From a checkpoint of a small image classifier.
Training: cautious_adamw at rate 0.00078, 16400 steps, batches of 384, held-out accuracy 98%.
Data: trained on capsule endoscopy frames (Kvasir-Capsule), 42238 training examples, 149.1 epochs.
Rows from expert 3 of block 3, named by matrix and row number. Rows with one number belong to one neuron. Each number is 500 + 40 x the weight over its row's rms, rounded and kept within 0 to 999. All counts start at 0. Numbers have three digits each. After the name is the row's rms in percent of the matrix's.
# up: expert up (model.blocks.3.mlp.up, 4x512x512), inputs 0-102
# down: expert down (model.blocks.3.mlp.down, 4x512x512, transposed), outputs 0-102
up.130 091:495466463515542543491436490443519469525449482497530480528503478483518501488606485492520498489433534503552457501520507614507420507485440496456508506490541342516561480487549454541487540500471519510507526530421498469530449537505488533482518496406522478488425568475532446517567439521470536525478510472524499494566
up.131 100:430504546454478495503543532551515503468503477556458493441479526484542512508504546466553472486576458481544529502512482520494470487445462545544461420604573509481441478504408581458517472473536468420455428525471505454497459483451480552469565477543422516414488475563516516499524484528512507543475560563475528529532
up.132 109:491458518509458531431544579531489478435461488490493510466487502443499505568478563475427449501563480553461556500505496494541499545528459579450553518547608532504555493567489550455515470523501487497468486526478489513458479397436503582499529548470443495395542476526461473484524474491501504513539621466534506433521
up.133 090:490366447468508445566502516473505529506544426480514392472448531430555579491460484589546480424455490504443499493532564545472489553502587538451510458491524506428457504479505461535470528509502557535525514484545493515542443506488479466543475430460538463548477502498455523546489477472515546532572495453530481499584
up.134 102:489503541542506516508507437467458512442486490507533517548483519527500389518504558490507541549476475499585447509438508498500469390525381500570503548515506459498484518492449528543533551524523482497485539515457499447521482495502555529529471564487523478496461525512518464493460509532416477474478504498530481541498
up.135 094:450498554437507573472454509415530501497435488446499480493475543458516519436505569460522542515436478445527530502440430546562486534526525567442462478520509412466516421505487505598487570484467480507484492533561524537470496524486491451450491499484586462486479539442583479535524555460472565492481465436552461463543
up.136 102:479418520523506489472497485462503474411371464475493477455549497459540465571501503496514532474462367494448481523500512528514510474491451540489487442577529421406459465546545500520511451530514493511411491521534503481517512457488545495512460546404538520413464518484500490565555518498457524472569573513484454503571
up.137 103:456500464506457479449497580466520431500506479407521464484465522371547503537564510482492473487497479521532511437429496513524499483528512476478576546511493414457509452569539554446467527479453481525457568548506505403513559486533481522496453537482454472473407529480515503533529507518535560558464561480505538476561
up.138 097:491485464508525535524505498526474509470475531450450518501553553485557476481501528468482504489514512467542523498461515519562490484562476520508503477500514487474535499496439461499486565449505520584500453469456445487430627522542506505491430503500508429471484511398514423483444511490482536526469503495533517427473
up.139 107:454465432500498547512535561545505547422474527474507527485511487454488534498505484478468476457527509545489522513454450476518505542441610481457518546419470483531489462538536514433514433506444526559521506500517525503465513425514475538483526491453516452448487463557452409509561450469513551500445608511557490448550
up.140 102:595477508511499481407496450425437394569465469493490508482477505481463491514536519524527516547411451495532448525476489503464459457429380549515583521461547519519562507484488477517535512507547492458469499489473485517494421525512518447546506473456509558543519540480548521456508471536443455512472424530566423607492
up.141 109:450517491489473559483466547554497532509519470508470469437511562497511542519486598565493543513524571578517557471478449535499448505494551537406543499478517559391485510564468463499510410525496464504508487544564519477574491404461510461451493436576505509490528428488524516573548539503552501495544537479546486484444
up.142 111:491525482519508554495417573454488502490491484520481462518478495528500528477551494492509510499510480500580542542477497502488520547539526500556559541440481474511466501553569519482584517556454497460534465516462549550502466484523487561519512400450463493534448554510481487463472536504478464464500503459499470485507
up.143 099:465500524488555468490433482495489462512528489526499499498512516513514479569505431525454507486541517529425452556540508559485508527554482503521526451487461464532483507503468450569470468455444458494495531483446588449559492508524544516464509547508483435549509529498475412550503530472449524462568446584517521486544
up.144 102:440468466542494573546496475503520562495543529443488518476502532459535520509485541508547499465551553544418531447533515517450580466503564493547509479491505473396454480590480486493506507486485500590511520538489508453554573360535463526431496509500516452459479442477511421577538514496530540470506604560508559490505
up.145 104:472456513518522550490573531532497450481464484499486511536429481473467507568482543473495475450495506603477450498506455490501501541508526443529528522458499504495580504450531565442479535519491531479500513513527529538457439491484481513567517559523480496489559400540540454429566468493540503530570488465526503474558
up.146 102:551466476497510520463523513481486484457561447449494459463550491500521489545488408484461449509465409464478460476520481502554431376408482566510482532459505513550438422538570475466510514404517540438487487510478542472495492510499477434497502437512449500464473517480552498529487458507512483515424511462569433560496
up.147 096:529449447488485398519555476506539442560493539524477456471467487556494487488462516531501492491535493578465512472562509483484517473469497482519566489556558593489564525489467443524489504612495490476401451390522536532463440505363480469571487534510537531510527478526538543485539467548448464533544383511561488514543
up.148 106:485444552529545485524486516495499425468541467466554512468447488466487521586521515535504460429460455533490420530526535509496492497504498481517526469514475370450426555500538402520531579514490506560448454511514532486467486494435570466592429490486516463548515533508519513541502487456469529542506469426506502594546
up.149 088:500460510519551473497472463445522435462469480399498516514535453536510563500560517573508475501503425531483495536469553605540486479484491374504570536536486444509484522434527453552544494552490512498490472468504574490519443518459569479636439468425527501531459527546477476468448425497384475452564444484477508513490
up.150 088:499511510464558479559495494494476504604478463516513454543494511484492489472554586531577560475442419463506475503423517634535416513437443509471506465475516405464524438491411527562533530505508437505508523489483527523564504482467516421587460507492550508513460541416581502563493483524427555540519508410479514478505
up.151 092:488423507438513569485561471505459504486537447468509527503454511460501455565424524535541468460483529517413485491506461492516537593544475537558530454537497443398489475534448549490511548441543563535540438483529494501415519336557513535470459508535488477479531504491447458562511561472492596536480522480495570503577
up.152 097:503471475486513542557499515530468436528512499544512480459384512504502493484525505591538531509518522496512507489514516501497375535519545581484508551461546519521477485526508490491543523461503533492537537487432550444483500481548506475516555478504459502492483475392560512479519479532502501622509477506611484549526
up.153 100:502518507525508400501472563508508404509544524456485472467448516505488525500574485461489482475561526481500499479496507527473453487499551490532477503473519514525517403456494492467444573591506525483425495481455527496527486556505460521539553496462495507436532510564522459451519414554469435509536474502495440540503
up.154 097:529480474466498498521503514487534471506494434499545489443532471452499527559574491474455490513514544505502487548547556464528546545485489558495474424530472457465492532521538477466514506485484445490489409492488536480472530466427498515489452454478515524494497555627464494545455460456466485537543477512538460592492
up.155 096:510511432551489510559554462458462514482589522471543452513515555486486476466547561491535457528524551472488531457506530572482455500485512506508551476522487503491468487500490527434534515561575476466469456503450476473504523457513513547462478476492544507508428585477518512529474444556384492467477454518497464479463
up.156 113:476512560464515481447527454495496547463448484534455526494599436446481602503461509443613502487483485463430507506483511503545550500433467493530406531522438462529516541484471516531543426473484514568511490430539543495415470488511506465543487587474504516424530460490448467458436481488471525472465518533521428625498
up.157 099:504485470500483516519529487490496498564524492469521435512442495530506529560556536504479525510493492532452558458540478523445513501439469546518499443509537545488532493550509535450465523558534480487403501490495526522494516501478500593541502452465587570518512492544516481519551519497466493511491550471550471534557
up.158 090:485463502464540462501475477491484465494584486404499405477461447386514520578614511552489453449484480520465459488538571606503481486476536455396516524472491444483484511526561464495456509549472500478406565504475608468493491498450541456521495502468518489508490481509508479598494450541444476495535509496542492553520
up.159 105:457511474511507424588520553431494458512526459473453460506472497535501482511500483474558561468552488483498487476586500445516469455474510501530449474520471519495466490460468505520496586462481534437521536481535478491504521530469493507500488518518449432509528504472496523472454467463474475509512395494459515537491
up.160 099:509506624460570523533487474480517463504443455545489509547491530518526472503485512526511518450470499465478409551531472510483425580513488574458461508478523409440445539454528444531443486501472543488473537539508476519480461534490518429483567556462480443423554479510550485512562498473521520503530409530496469505537
up.161 108:504494476491542511536487445492514411538444445519534473481424469507513465561601541533517546499490418498525504510503524528457492437450487437492508436551501396484444509513571481518523541534503448469395476534467513462555514495425502497563413480485542484540416529530497521527490474506372507537511426460502516545492
up.162 120:463522489490510536397488462508493530518560534538460445522512488482493461462478428466556435500453537438473500487440454611473422488447529478477498518486467490548468487509550473507436487432457566462504491461509503481564431509501502492490636470498500481527450444557466494497552510511529517447496494561544420487511
up.163 098:611503536513475537476451499423484424506400419503497510468542426508476530544546499491510513538469547521540500478470478502517479506493453585523570596495482527493575413488494491502452490474517443460499473501494598545473475426572543488448522434420546504504563545469503452497537477535434474475520468538589441523492
up.164 108:487452531506506529533536448511486508471477437572473474546502527453509486521449568565587463482501464533433458432498421513499473470482426452522529460465515458455490522555422507487513471489543525530535503427548509474528455448447513480566431561502554507535461475457487485554579465514446502519561509489521475502572
up.165 083:466491549504582480478518501482501502429556509515507537412542469500497536503520562503508484481545463491431488539441494509532440447484445496468526578483537452535448491528507489488472466521431516489510437504510575435479540524458565439487508514467535456499486447545511423487527470516454486486483493561536555504486
up.166 100:530470450462511426477548489487517436502499492511518482496438416528506477493468424534497521510529465570527477515558506549542503518473478419450547442527494423545551477511569487493499551500461539512441419474494558402457484487462513471518521470490535495519445517428554502482573496545493528518482470524538495522564
up.167 095:499428478486517556429480471525541482501461476524496482525468555452527527486593554481531437473499487541554411453472424495556487498432456452510560456479541393464500494550523422459446526541525452571427507507470505485485515505405493546530472528517518460443482526512523461551548499501495512492525465458472542522512
up.168 107:507551509488497412625524510518506439500483528485509497523497469542522469459462498586433527522473556591503502508594552468550597568608501492492509437483520554468554521553425486543509468467475438524491482481544458494440522469487539529513430475513542538498510538531510521495495477508482492522546521483513520381498
up.169 110:463518548415532519480522571477610481494532502448503514509436500471549483537531497488479575447492492486478510496465482516547499576470490566523495477502522453485470444428506546551442553482386537489487488467544489503497557524534516520518517523521502384473525536489517465465482490480551571512487463413528504446510
up.170 095:455475533535491442556543503435501454478521491482492490570446479539515465511486510513505552498512494496524427487537577475498467462476508476522484556524517525456576519473468497509426536507502515424502525438549442500493535494400549566518499530475478499495506462468452474478440447512497506413520494535487509589528
up.171 095:500462477516495418535490502469480461529518466543519503479487495549492470476516470574509461520514516436555420462563453508511442420508481466513570478498494489475501494531535476505530540476531482470506443490449436468601485474507507530440451521545468485517456548401470544513528521495432489459481426538479511547471
up.172 098:430479525422528526514474510500504494542532501503485490421466456491505499467505553583511549509503537524508535524475497554561485496490534507402562497510525532461496518514570434503483472546452574563494409500509529475511462482483538377459478493506465507537475420475621562519585530557492479508513470582536523516559
up.173 100:565443516519471509489453502464532504509454484494478521435563464508516469595593512482499457459547517549527467505494464535534475506488524461456469465538495423494530467436529441455423517556433484499454442516467584396555477503514480509438490480452552455436476508529467459561589472529516487455595526563506497485482
up.174 106:494428453420467469475517495490569454453437420511508466520527444447522464523568470489498513519459470516505478520560475544543515487494468476452520489519508335462576466533565474475444489535468494512421501536526528445465531480429515532488443526401535496467443509457515507573601550504541537499469553527481514527617
up.175 116:493482636427535496452533518475563499445429503520472487546509402484558491534501548504536563481506425526560528517448553531516475591462446528463413484531616488503511530438505541524494521519454507453458481483479512500562416520395545475577536503429476468458481488546491516435489432539506475444583506497489477536529
up.176 104:511522460473466416581539519444505457571519494503523473527479492463511503427520530470501478512494529519549544477535526513508477493532571441506536515476475542477552497508423551465459546512472498510498500428536439501462464538485481493530487534530517501532491467518559549533546420564519495579561426504495513402547
up.177 099:493498504474515473534482590539648457463463457429464499454509477483572538555529471490478449430478497563431450469586468462502513487518541451500466430486548478459528450615501457480467543496424477515425515505511497468464510426478497559485506433524454461492550469569476419521502496474562525559553539483506502486550
up.178 111:581538483425510412520509484428549445520434380494509457492514376485488435571564398499458527545480422527546515544580545530524512506536482466502533435553487447561611447536546533538450556523452445440420420454440565433453479476455514504521488463416554509455490539496506493504496455523464496581422497487510456549535
up.179 107:556501429523497503514523496548488510542568513511497505508449542503527521440509506564511499529573560478489530434485456480478470493515508503507547515428541532464434511522451482537496521436554463515549519528441445459533579440561483551434509516497461506525488533512512492526523486529486519526420556521488574491415
up.180 088:428456420475541431534514539527588453462493499525454485412473509553568482482499467528507498453510441486561441516480507510549513519462533488531525506467506450506442468426466466499510452544386552539495472448569506470484540490444509527561467424493557473518465504496554478530495508498497521541511498448494490480502
up.181 118:549457476528519513484479499522452525493574503474505483551517553471497487482503513522541475515546494492522426502490565510509466447513449475534548552477485481428456507457453476537566541531543455479514579454457490472505542489493504496536452596562421498526467531506507486519461465564496513513536490480472499559447
up.182 103:500527479467497579511465560515505458489490516528555479634489532513463495472514548540491535510490519552500489533512463512558533606528522458515569443451480441485454485510496502541509528541492461477560597522497505535503543494494498606508501530521527504567526500511560448544528497484532533452489497405536524495487
up.183 108:512433536478498432537559506512476408544458460525516512479467482518498503489470480571487477504542403531448502464553529517512458497531522469557579521526498499430543466518444491517463482500520472483416433372498479488477485417514518531549421577478530501457545545498533525491516490521432493502504474437560570472508
up.184 086:501516486498526449480441506471559463470515476499508427544501556437532512479548495429504494448494481483535484526550542581488413488537454578504464475523495442497534493530516513560399610468423490499460606538443546474472498547494463563512526498412535488451493514517452479530488469498472499574464491450549391514547
up.185 088:520509518543467486482494512508454540518524436537477504517530518447503563477498511492580463462547397446468536478485556495494475463441427520530456486506496544519400502540462572441547497474538527494557531445435544457503521458539464536505517517485466493454458516533441514501454500562511523514476569506463527494442
up.186 113:415425503462538473558512495581566492536473507583479496532443514546517475418493476562534518508540487457552441481575479520518472432485533460529532471541499480438509439494457444543500471491523438490431498400505503525502502493518514541495409566537505474510493510526512457498454552499477505470472451533489576438469
up.187 083:500453453476522479470502472518536482537563443524512474476504590445598522484466471522538447383524415524450473483568539489498503482535447545519485466525523492476418513554404537557513501552514415540482501493492505457497557477424528499541432540499486524474480511489487497551476481492461580513523558485510523585515
up.188 100:434422536532564505478519482579499501532516548501376511494435514505528518445511482602518486444504482498521447451507481494471458550525477490507508509465579542509496503476460450514549475560538519537398498423478475492469505454529488506580485526548459452510549448569523451439474543544429480523562508512500544537489
up.189 097:485475479434522494505543508508560476538491497528539523404500461502532562483508555509475527472501488567498545499487517478520489529475513527505482502574560442534539465542470501505523427549496463536410406526507561531434476493406532481586530472468567521445510547491522514494499467466525531562515450426548564453473
up.190 093:534514512496463462492463475517487464528479480517530437454456447527490507528526521480539553534506522528530456410441512482461523475506458503452525494531530437484601446544491530504449544443485428506458489527457489452521553469473471487487522557505563537507483482367494522512580486520495583592486500504565508568487
up.191 107:481438464490547514505499472517491425526521508532516519474452456499528498530592545568534610527519430471481487469469521512500562438489466509477522484522551435471448505518552485522527523541522471456447533536489494438524543494473515499487497485557530523516417544513527494527484506498416524524503477495486563574464
up.192 104:452478476508506509607544510450514525430514527426490490610521531445533482477500474458543540422456479554580503482560519523508490422509561451559414499439563497508500431443513533525545561492507517486523528405496427512461502491556504476533537512495524458448533508479485450493453446520539615497446530470503439529581
up.193 111:560480476547508498478495425470477512518541498540502472518569539430502470514557589485557504523450483459429490512542528541475444478425404540483481533474537498481536519460459504406522402537553454451488545475420567510517507485458507528503496475446549545505490512451469477560542388532400495454485518531541457578477
down.130 081:496506507452477458507487516460512456496478505472473481479545434533614531501543417540536546525505458553513493496545545497539545519450480517433533476544517540529482478483517485542498466526452483392469479471567482504513486525426562445582548478568540505504537505461471537487462540539549533456502422562515525530497
down.131 079:523475534535478450500458521473503469544470519501478494515466525535479466531511525528460507567483528493500501501532529546431520428506512444536494523462533510505471503442522478523419503532433525494426580443507505459543556465473516571484484452470557448538453535577475458528489532539427491474562479545510512480486
down.132 110:533562556541486430408421514544515545521498492504482525462496531489462500498515497488448461532457568427528456505523491530404485492500515495489464529501480521505521556446505477544450485502427511486489610516492510420500465502491434516470512429541480544518563512562479503505419577530495492552516477590495479485447
down.133 076:506505542492514533507439462512502433512414476515454510520561598538563456545536497543523513523511527529508463574547457521577527460529499477458461514420475468443508514490490474467507470579460461489518532503489497479522555465491535530526476496519520474492512501470472459497523496473542508455549512562513454516534
down.134 092:523539518514457453493472597527569504567496496496480517438495491492572531517521492449407456551465591479550454520568472471476515534488550519482462509443517501514509514485527447404490518503399525502534528530503488479544504503470389571452572409485477525471512512540463464450489456466526463482519513553454407548445
down.135 086:515551533442512549467476432481497506459546528534478444558538535469573509410434475502620506452554387477470490490480509520543501508494461515466470505508490461464447522492522560570550519464499517482549543515534513482435476609489540410483510539532515484505461490454521554519489538561490563477491438472515523502476
down.136 086:513540554545501535429485522526491540532486555501511556479543514460450592479435486474479512507511551493486515504414421465461512578510536555424512555466506501502469495470509520492529478513413468516538569556482533469498501532496416489456559483478498525486510479490485524454565484449545516477497495534499451479432
down.137 097:503433570538509470514453486529509465504506596500458580491455515546540524470520485550608473499550486507514504456496497564498495450452565452443542577440547534573485511458535428502472484514460530515517513460483506468532473537516455440587591452566520452544511473531500488477541529563547516471486481568481473421461
down.138 093:527518511518461545556487440480413542491536506440548501508515507487487507473522523519598519548547518564491556477459534515525505464543514496453536524459504493492513458480567551458499502491510524461611475508489476476536476495584498488446559521510539465462435518412467532529562433546501561485451499514475567415512
down.139 089:503528556466535495437480483474508537510562463523507446544472501454476543438509522486525478469431555420552451499473521567445454504428461519477497507498447506429485522518503512624498512440542524488504600512564530471471423599483539483514497489556461514521562493518504537522436566522501519548472450465495475506455
down.140 082:550541512437446543514476497482576566514535478558457479510544500521538441519476530455485448467497482474451540512540492499475504525463544434510456513529486487457546445504467576502449493465490501463518529515556565525447538498476494501442547479534468452473548483563477520588488588523558531489537470480532555472503
down.141 130:542508419527491478539482517451446518509522527453519524462572444495522581488478389496557461461515536514439558487510477531533511509491607523469509484511459592577459508470551469484499519486476523467559473498516520528476451579519432447486524488579501505488446505458489544473495449471548492516483418547462426488512
down.142 099:505482554471467512443536473540530489530443447517532506527517509435488446566550546488478502525468491515499419515556466448466502493480389450498470478575443452426596567513471499492503483502521451508495541524503487475468503469426487510484439535436477535472526495531460515538445497462487537480512527492475520554526
down.143 113:441481462462518488547574453514529468484502462527491473489499470512553428570543528578473516463525512538465490488555530524536510509544501480555519478545507485466558515565466503513466469517530465535450464505500471460488524419507577535479447547492514429431482458500550413538494540517494539496531569461562533486553
down.144 112:556497512494414500509509540469442504467492452471583583441530447459460528544557522441499435607487490521489491456548495524497529489479435528467532551559425454581572505483564562510464445489477462426529530518470581470511419508495486556412539511517555521466531586510414534538500451496495507514441452527514498436500
down.145 093:475533556490557495454515485543573546490475488512470486553465506469538509451465518499514528416445503443495423524445467455489489530480422471510480440572489511424444507516437505519537600426578465546436532496522454552478537493513496462511385502445405557532550464508488485428453537454494513549524510476461547543511
down.146 081:453513539503524492450434519531535521512521518498450472428468560535469453529555577493435554494490531459520506563425508492476456459555515442461500529502486461507515513506503516519517507506479500505505478510499494450522492454547551400478512585529462415537504467527561451501480561510479556562578467464523557480449
down.147 076:460485451464495470560472556525599461427457457562442487540506435508564523506515518441526499412508486493527513503505531483558486583494514454591485532559513495475511457532504522504464559539473512519479497523550551529517538559469521558528514560490447513495519430549519453496572476488580492553500542388505524555517
down.148 097:514532483488537416516434575535543462599475499509424493428477504529539498521526494482431546492526572482495541479521445528538485437569583502485439453442511510527522491501499451462506542510407477549552524502495485430483539507538410515491519513514482480491503445511559402449469485499527511563529532549508428569470
down.149 116:527506422478435516509555588502494493508481493489543550473503476494525497504532485510442464572569488528523550468484502465576528470495502496443533502470487474530505438558570563445515440480498470449558506559517501474535504517501451552479488469539546516490449547462462525563476512473564544474454543500456513403407
down.150 094:523577521427559492494451474482548545542526521519437444509508521549531506442432524523516555459463550431471541492466472534497497499523558561479449489507517495499425489527477502579554570421517542496547537524589445489515482551543538440497543479570540479548483473482540475548413608538512532541530488451532563489431
down.151 072:498484502598509486486488534530436546473492576475514588475493545501483525461558562460428523524492551477596502474452456521490497537533494523492542513453506538565534545490496448482503503548470450565462559500419485483475468479517429523445469492460481494496556507500508460432462442465464490466447493487544500450427
down.152 100:532534571486520520404502539463480550504487503545512521477564443425515554458455451502516445513471433457453470536446551518504513580418411554474537528547466490488429489474475540541539481479505499461500501548500562525491454552490462441506468524551482564521529550488495578491469510476464491509485434492487463511447
down.153 094:517468491483524538519577458471490517494495511450485511505502493471539590476395472509627425442514500547368493417481441503552524462429514485480483506495441509486472494515482477446508474480497534518532499489544503565502492547467454472507500504509496539486490465444471530468551464449529481502510483527480469540572
down.154 084:504532519522536418498468554554457439526555468556459495486432436511457511507469462466472488516493550491528455502590484515445485477598547473550439499474505559549538502438511434502448552539441531462503502484431480482578466493485452544482541539591459505484552477543486487421490491511500470539507483517479470568488
down.155 089:499536579456525514430422517506613524501500478485459467528492533482526489510520531498474531465436500428532424554436527465480502538449511483449407513479494453426478514501472498503499559456398501508484570562571468530518542519541510521495500441450462544527527499527503481472459533480561531492541549513492472613446
down.156 101:570495502522482464519496486520492491543475485498499494475510506549501449562559547529427523541435471500553470564559580494433495433532409526525500460507534551460551523471431472505475488540522427467440523472453513488454551460483538528488395456426489491566574513552493501550410545527449463532549492494508552588523
down.157 076:503498509554505450527436581472485515509514546500483539458520518567471480538456497491472506527469505484476466607526558557522466507520529494544515543496485553532501509421462413553429526540419518461544559451452516490535520522526514565533454514517492439551553514547544450467453532506474485510539467472522474555475
down.158 094:547511504518454515539435484461487488493423557460537511526506515502492495515524508523503558556533532551549538490476501484549545425517527484455489469411528477490524467530513478460532533478472481511585568526523419485577530496557482521461542525449543492501446530440455490507515458485504579435509537558469492469457
down.159 125:516494494559441520523557496485442559459503578436533560458542467471449523472451453465445487527527479549485536492481506509483540530518504529421530517498472501574514505449482553479529410512516522483503531512434519469456507515508439518420513481455544553462511541483425545501502461510431505479477491573515547414461
down.160 081:444536538471462555532530484495508571442486477521506443576497590483538455489506563455498547461536484465559531470449499458515508505495459482492451472494503464426518482532451564494532519434543488521520489571552432549507580478510559590476481515450505488496452526486494467555467526527472518433510621434497557455411
down.161 089:564564501533439479459478647545525535582517530487486501478500522511467545488485473438410533525483552509556517481518448471449501524548550507465474502466559532506508475487459524452489492525463443487523608524469501468491542516505391576473551414508489565520539485520538492491482483534623482500518591508500497526410
down.162 126:467522500537518486468531572565535520470507491484501489518491508479439497482506539460399516484481544479568470527472535483452481478598497483542443517523426483489528598498489522486520537516470490577493556564481487466473539473496474532424428466482446529471520461588497449451407501473478486545477527479497521467485
down.163 110:504523463398528488475485453495508518472525457537505409527586489470529444492554482533521505482477465513445511510508543580528483470540523475482515510564429460512538516506520591533499511479511506445579470488493498445483487475499566409533481515582446447469475480487491487572462544541536571561437491475529551516558
down.164 146:470488476547559507545511540500505497472494565464470535459519438515536538500516507546520550448476501550539485456478513441585501550554504506509555505539550542556438500538464439492560541552548478509457446470485458582490471481541536457517538562521479455481538482461518488401475469464539524493472503467493552532497
down.165 095:557470505451470474505498561472525440508447459484536529423539445476577537547499476560433485578524452493504475485507574449565547444452503523517514528461489449498483464526544439515500430453454419455499513516518490503493518513483498501513453501494529546497525567473506491549415494492513523564545465495557455548435
down.166 105:508484420520476450579458586478512448471510523454518567427473449468557581502532444483448457472585519534517519450527496481568503462523602465455520519454465488535432489519566408470482463495459487503521482535516464481571507542524418456448579529533503506434481519506516464493508428452582523476510519518439402490408
down.167 087:475453484516498501491478531461486496500567533506475533475458547524477521444454487568482498542486534514505518428502454562486492505438561584490514551495508512574496430439512488567544457513483538547497504459515528529530426511557497468545532478523557483512521537496528469525519542521482502461501501493529442461497
down.168 088:466481524525529465444544489558465544492520486536479545498486514503427456552500552515458529499465572465524453507467516491456457530555412537596467518563521530471565598524458493529536461513551509496477518448498472482500489446490540506501483577475432498492561483536495458488439537488446492519516544498478529573514
down.169 152:510503455438521499459439476487550448543556461557468429515440573470537474494557539473575477466600524482463504430466459582557490398480481478498447482458483426472507499510574514518523539474527540524524454543516499472578506512486536462513515562535490467479402500475568437558562486506486558534518543471470492473487
down.170 137:529439445510444548532551512458477499442464527439555561456539456483500533515492477547540486537549499579500550437460505446578542479470508521497574550515470495511527464560548524473525431465512500522519454533519504494493518488549524521476487504476559487475482557426469504536530516492545551478446557507511533433471
down.171 098:514452617489453503470509513493522546468442510506518563485525457484518526538467505551496471532498497556514478461514531413484567459448485488497464537525477543462521507463500515491557401492451484457472561481549502534533482484473486488510475468469528587518522522526398561503455510481530489482576522587489461486487
down.172 121:530523434461483531574471489416457552472551466458526522455524474477532568451481463487597462531552523503423599434488515535565531487492556547457543525524452487522447431536555532534501532434525518464576436567502545506515471573542504481410542498559554486450439532446491548555512474503475565520437446488494512443467
down.173 094:503449505512522484498508452431435482490547507480501528523473532508488540493453455545554495469486504520451512448534505555526444538506538522532511537454514551554519469500543469521511510515505588483532476429505531540484402529546518466540579544572521508470592513473512493450500493505498491464534447523512417548557
down.174 096:551479455498521484486481565491485513550543544495482561459531464459505631476478429470529461485518510554467526435494451497527531507496592516481500561460509519606462475460549486503491466492402495524531517503499522488500453561506400466473567480516532527464529491497517505451541465485547520504466476566489439493459
down.175 108:451469549476474467462489559553538489502447452570529525548448515468525432481576525463440503539507429496580453485517519487446486472494472408545483515501570433472571451509513516532507484540488502510447504497498496488571521481441483588549492475451497495492508519565493468536511533534528508487534570479524515482481
down.176 084:458424507547461473464521522544496443504481506489505560431455483489474484550551498479492518515554424528585475530478480455516466517475410508516536484538486470500571497525500496456536450569540443534418451490412564502483506507493511523518486531464471508494539521530532477468519472489430491501476486490487557511458
down.177 102:531533490520460551535472483408427504455518475477502535493526502508466503512470535502516521583510457495447603506481509508486519531476524517519518566478508472548421406486569542538486489498507545461577461512471575526543504474542498498418530460507547442475495533504454508546565537498460499478478482497554453472454
down.178 102:481530480452521497526523505475508458456550463502491477529501485450542561456477457441580434475536500511425528462535455559548504494509576460439485486485450453530474500482563520492506463497497550461586484524536487490546440522424459458428564544546501503427446466472488508505561417473496534511465462532466431464493
down.179 107:475479586577487497445495526535495494512432548502484560467433517579408504565509573508417514520445546522547490511492489427451495450526486470509458511500549548516526581513501466429501449511440500558451531464508476536500471453538491545513516486456525514518550464549451469446450526471458456486548536546473486506498
down.180 114:460405444509495506527547520467483445468413486451507527462524430474561498522477459582519499484479496579517455504535531433560550543484474528531552485554495502464505503526475388516525430535527455572402443489546459583485495473473524515545420512440504551490546543444524500460499455432509470436516505508540477556545
down.181 110:515567504489501477474477500549569556531512526491480473518478527513493460525501547482418531496455592438556505541479527446409501468525554468492395516467529495479515548517503503470502522478428487522522561533534424460510525461549457543451529432460514526507507450557455484505450544513527493511560577520494499521459
down.182 083:498489552503511491461546466535478554496525495536509480509467508480477464500443513502445497471501467488515462532473511420429465593538409536526510473579491535452540571508417528490548480524586483556444477474469511512443527466495527491491485567421471560524524460495471543476496512446468483485496522467495529561525
down.183 155:480474514491450586532552522434470525424530535466556543521528460435552545475476533505603492513552454542498552438435523481580510534439455535472568564510516460480451442556550556506481471472514513468529474545506560554520478525493533483459552516501537485499474541437497532553571479531533570446441496487524539438474
down.184 089:488559509454465455482557429455467546477498476495537464525491536494474482508449491505514573554525449512477503527500525433487557506484384528472457478542442468501498537524483573520525428451498465502544487529565457505453537455516572525476460516514548529504503552450446527540456560485454538478524517505520523509467
down.185 086:546506505488441490482501506514558510512440483455576536494507459505528522521553481517450516565482544540530484503504539442439572464486432474483480487528476475490561555564539511499518444503498442535431566550514446448453566475449473565486484436475538566508518545506420529517443517535468501515531515549529532510466
down.186 108:474491500459487567446521583533563534496497481531533524497516459451504542484471515483431480515461485504523469454456527402485528511485450517551542540560482488448515501533451547530525448480543455551467575529534500511476542451487512519517428500461449555526570515554532552516415501470571516528485557467561555514480
down.187 080:458548525420472526543552508495513557485489411513503480472551506453508487539551559488513518538487513548473506532537432521539505502450483500469482438563446419461531517531495566490501428477519453446526426530570479475505467432449553505468531528554560454409525496455504518553518507493518559484507477470563531466488
down.188 078:506508425476484472522528536497505447532505427524494524512479516457499531433480457419539437500520449476410504479577428534508472517438497503517510518489421477536469505454483497518446497560505469444530552492478580498480487558423418555532485510537499529442524531553515561502517446482524421521473427469469459517532
down.189 082:518457519578505467447535599533446513488502547438450558481490516523470507571491535571420499516464580519522473494542412475452559524546509505478521502488524579522492524510460444452463487521425533524466584431486516451531481454503479562444485462590520473575560477516447451431507551511504481478528527596475442491516
down.190 122:534491516530516490538427492489471520485498564442446549434545520543536510518506450570561508488491535540476527458473455550549508471509572526441579536472516558543434473476487463494507481501424499442539467470508480461551484482556486450528561470583532421498497481491492465464533531540523540513515487557487439450452
down.191 087:532592548527456439498501583529508604543535522474518459485551470495458527474480474442405507521454536506518511553538516477390508530520533520465460497559536565504499515467437519478458480534471472478499564508532523471472523544458438529500494442475506530495543449547471564485458495508573444479511511529477489551477
down.192 110:505495528486479499515521475479409527486542484491516524378557474483479510561486489519559513522504561535422543485502465553537482497514540526493553532537442520545526487508528512522544422461537501471570450483476542445537405487584541436448540565600515461490504493446477522522480507505439536518483445507550484475501
down.193 102:470513567425522494488450485483592519465508489534447447546491495481541491479470532529502513433414503452519454534476562474480523485465475446521466501535514504396519500508416502565500544440479505521486552511578439543481528485507585499531449509475419502557558443537509522515444572508543548515521516482515574577520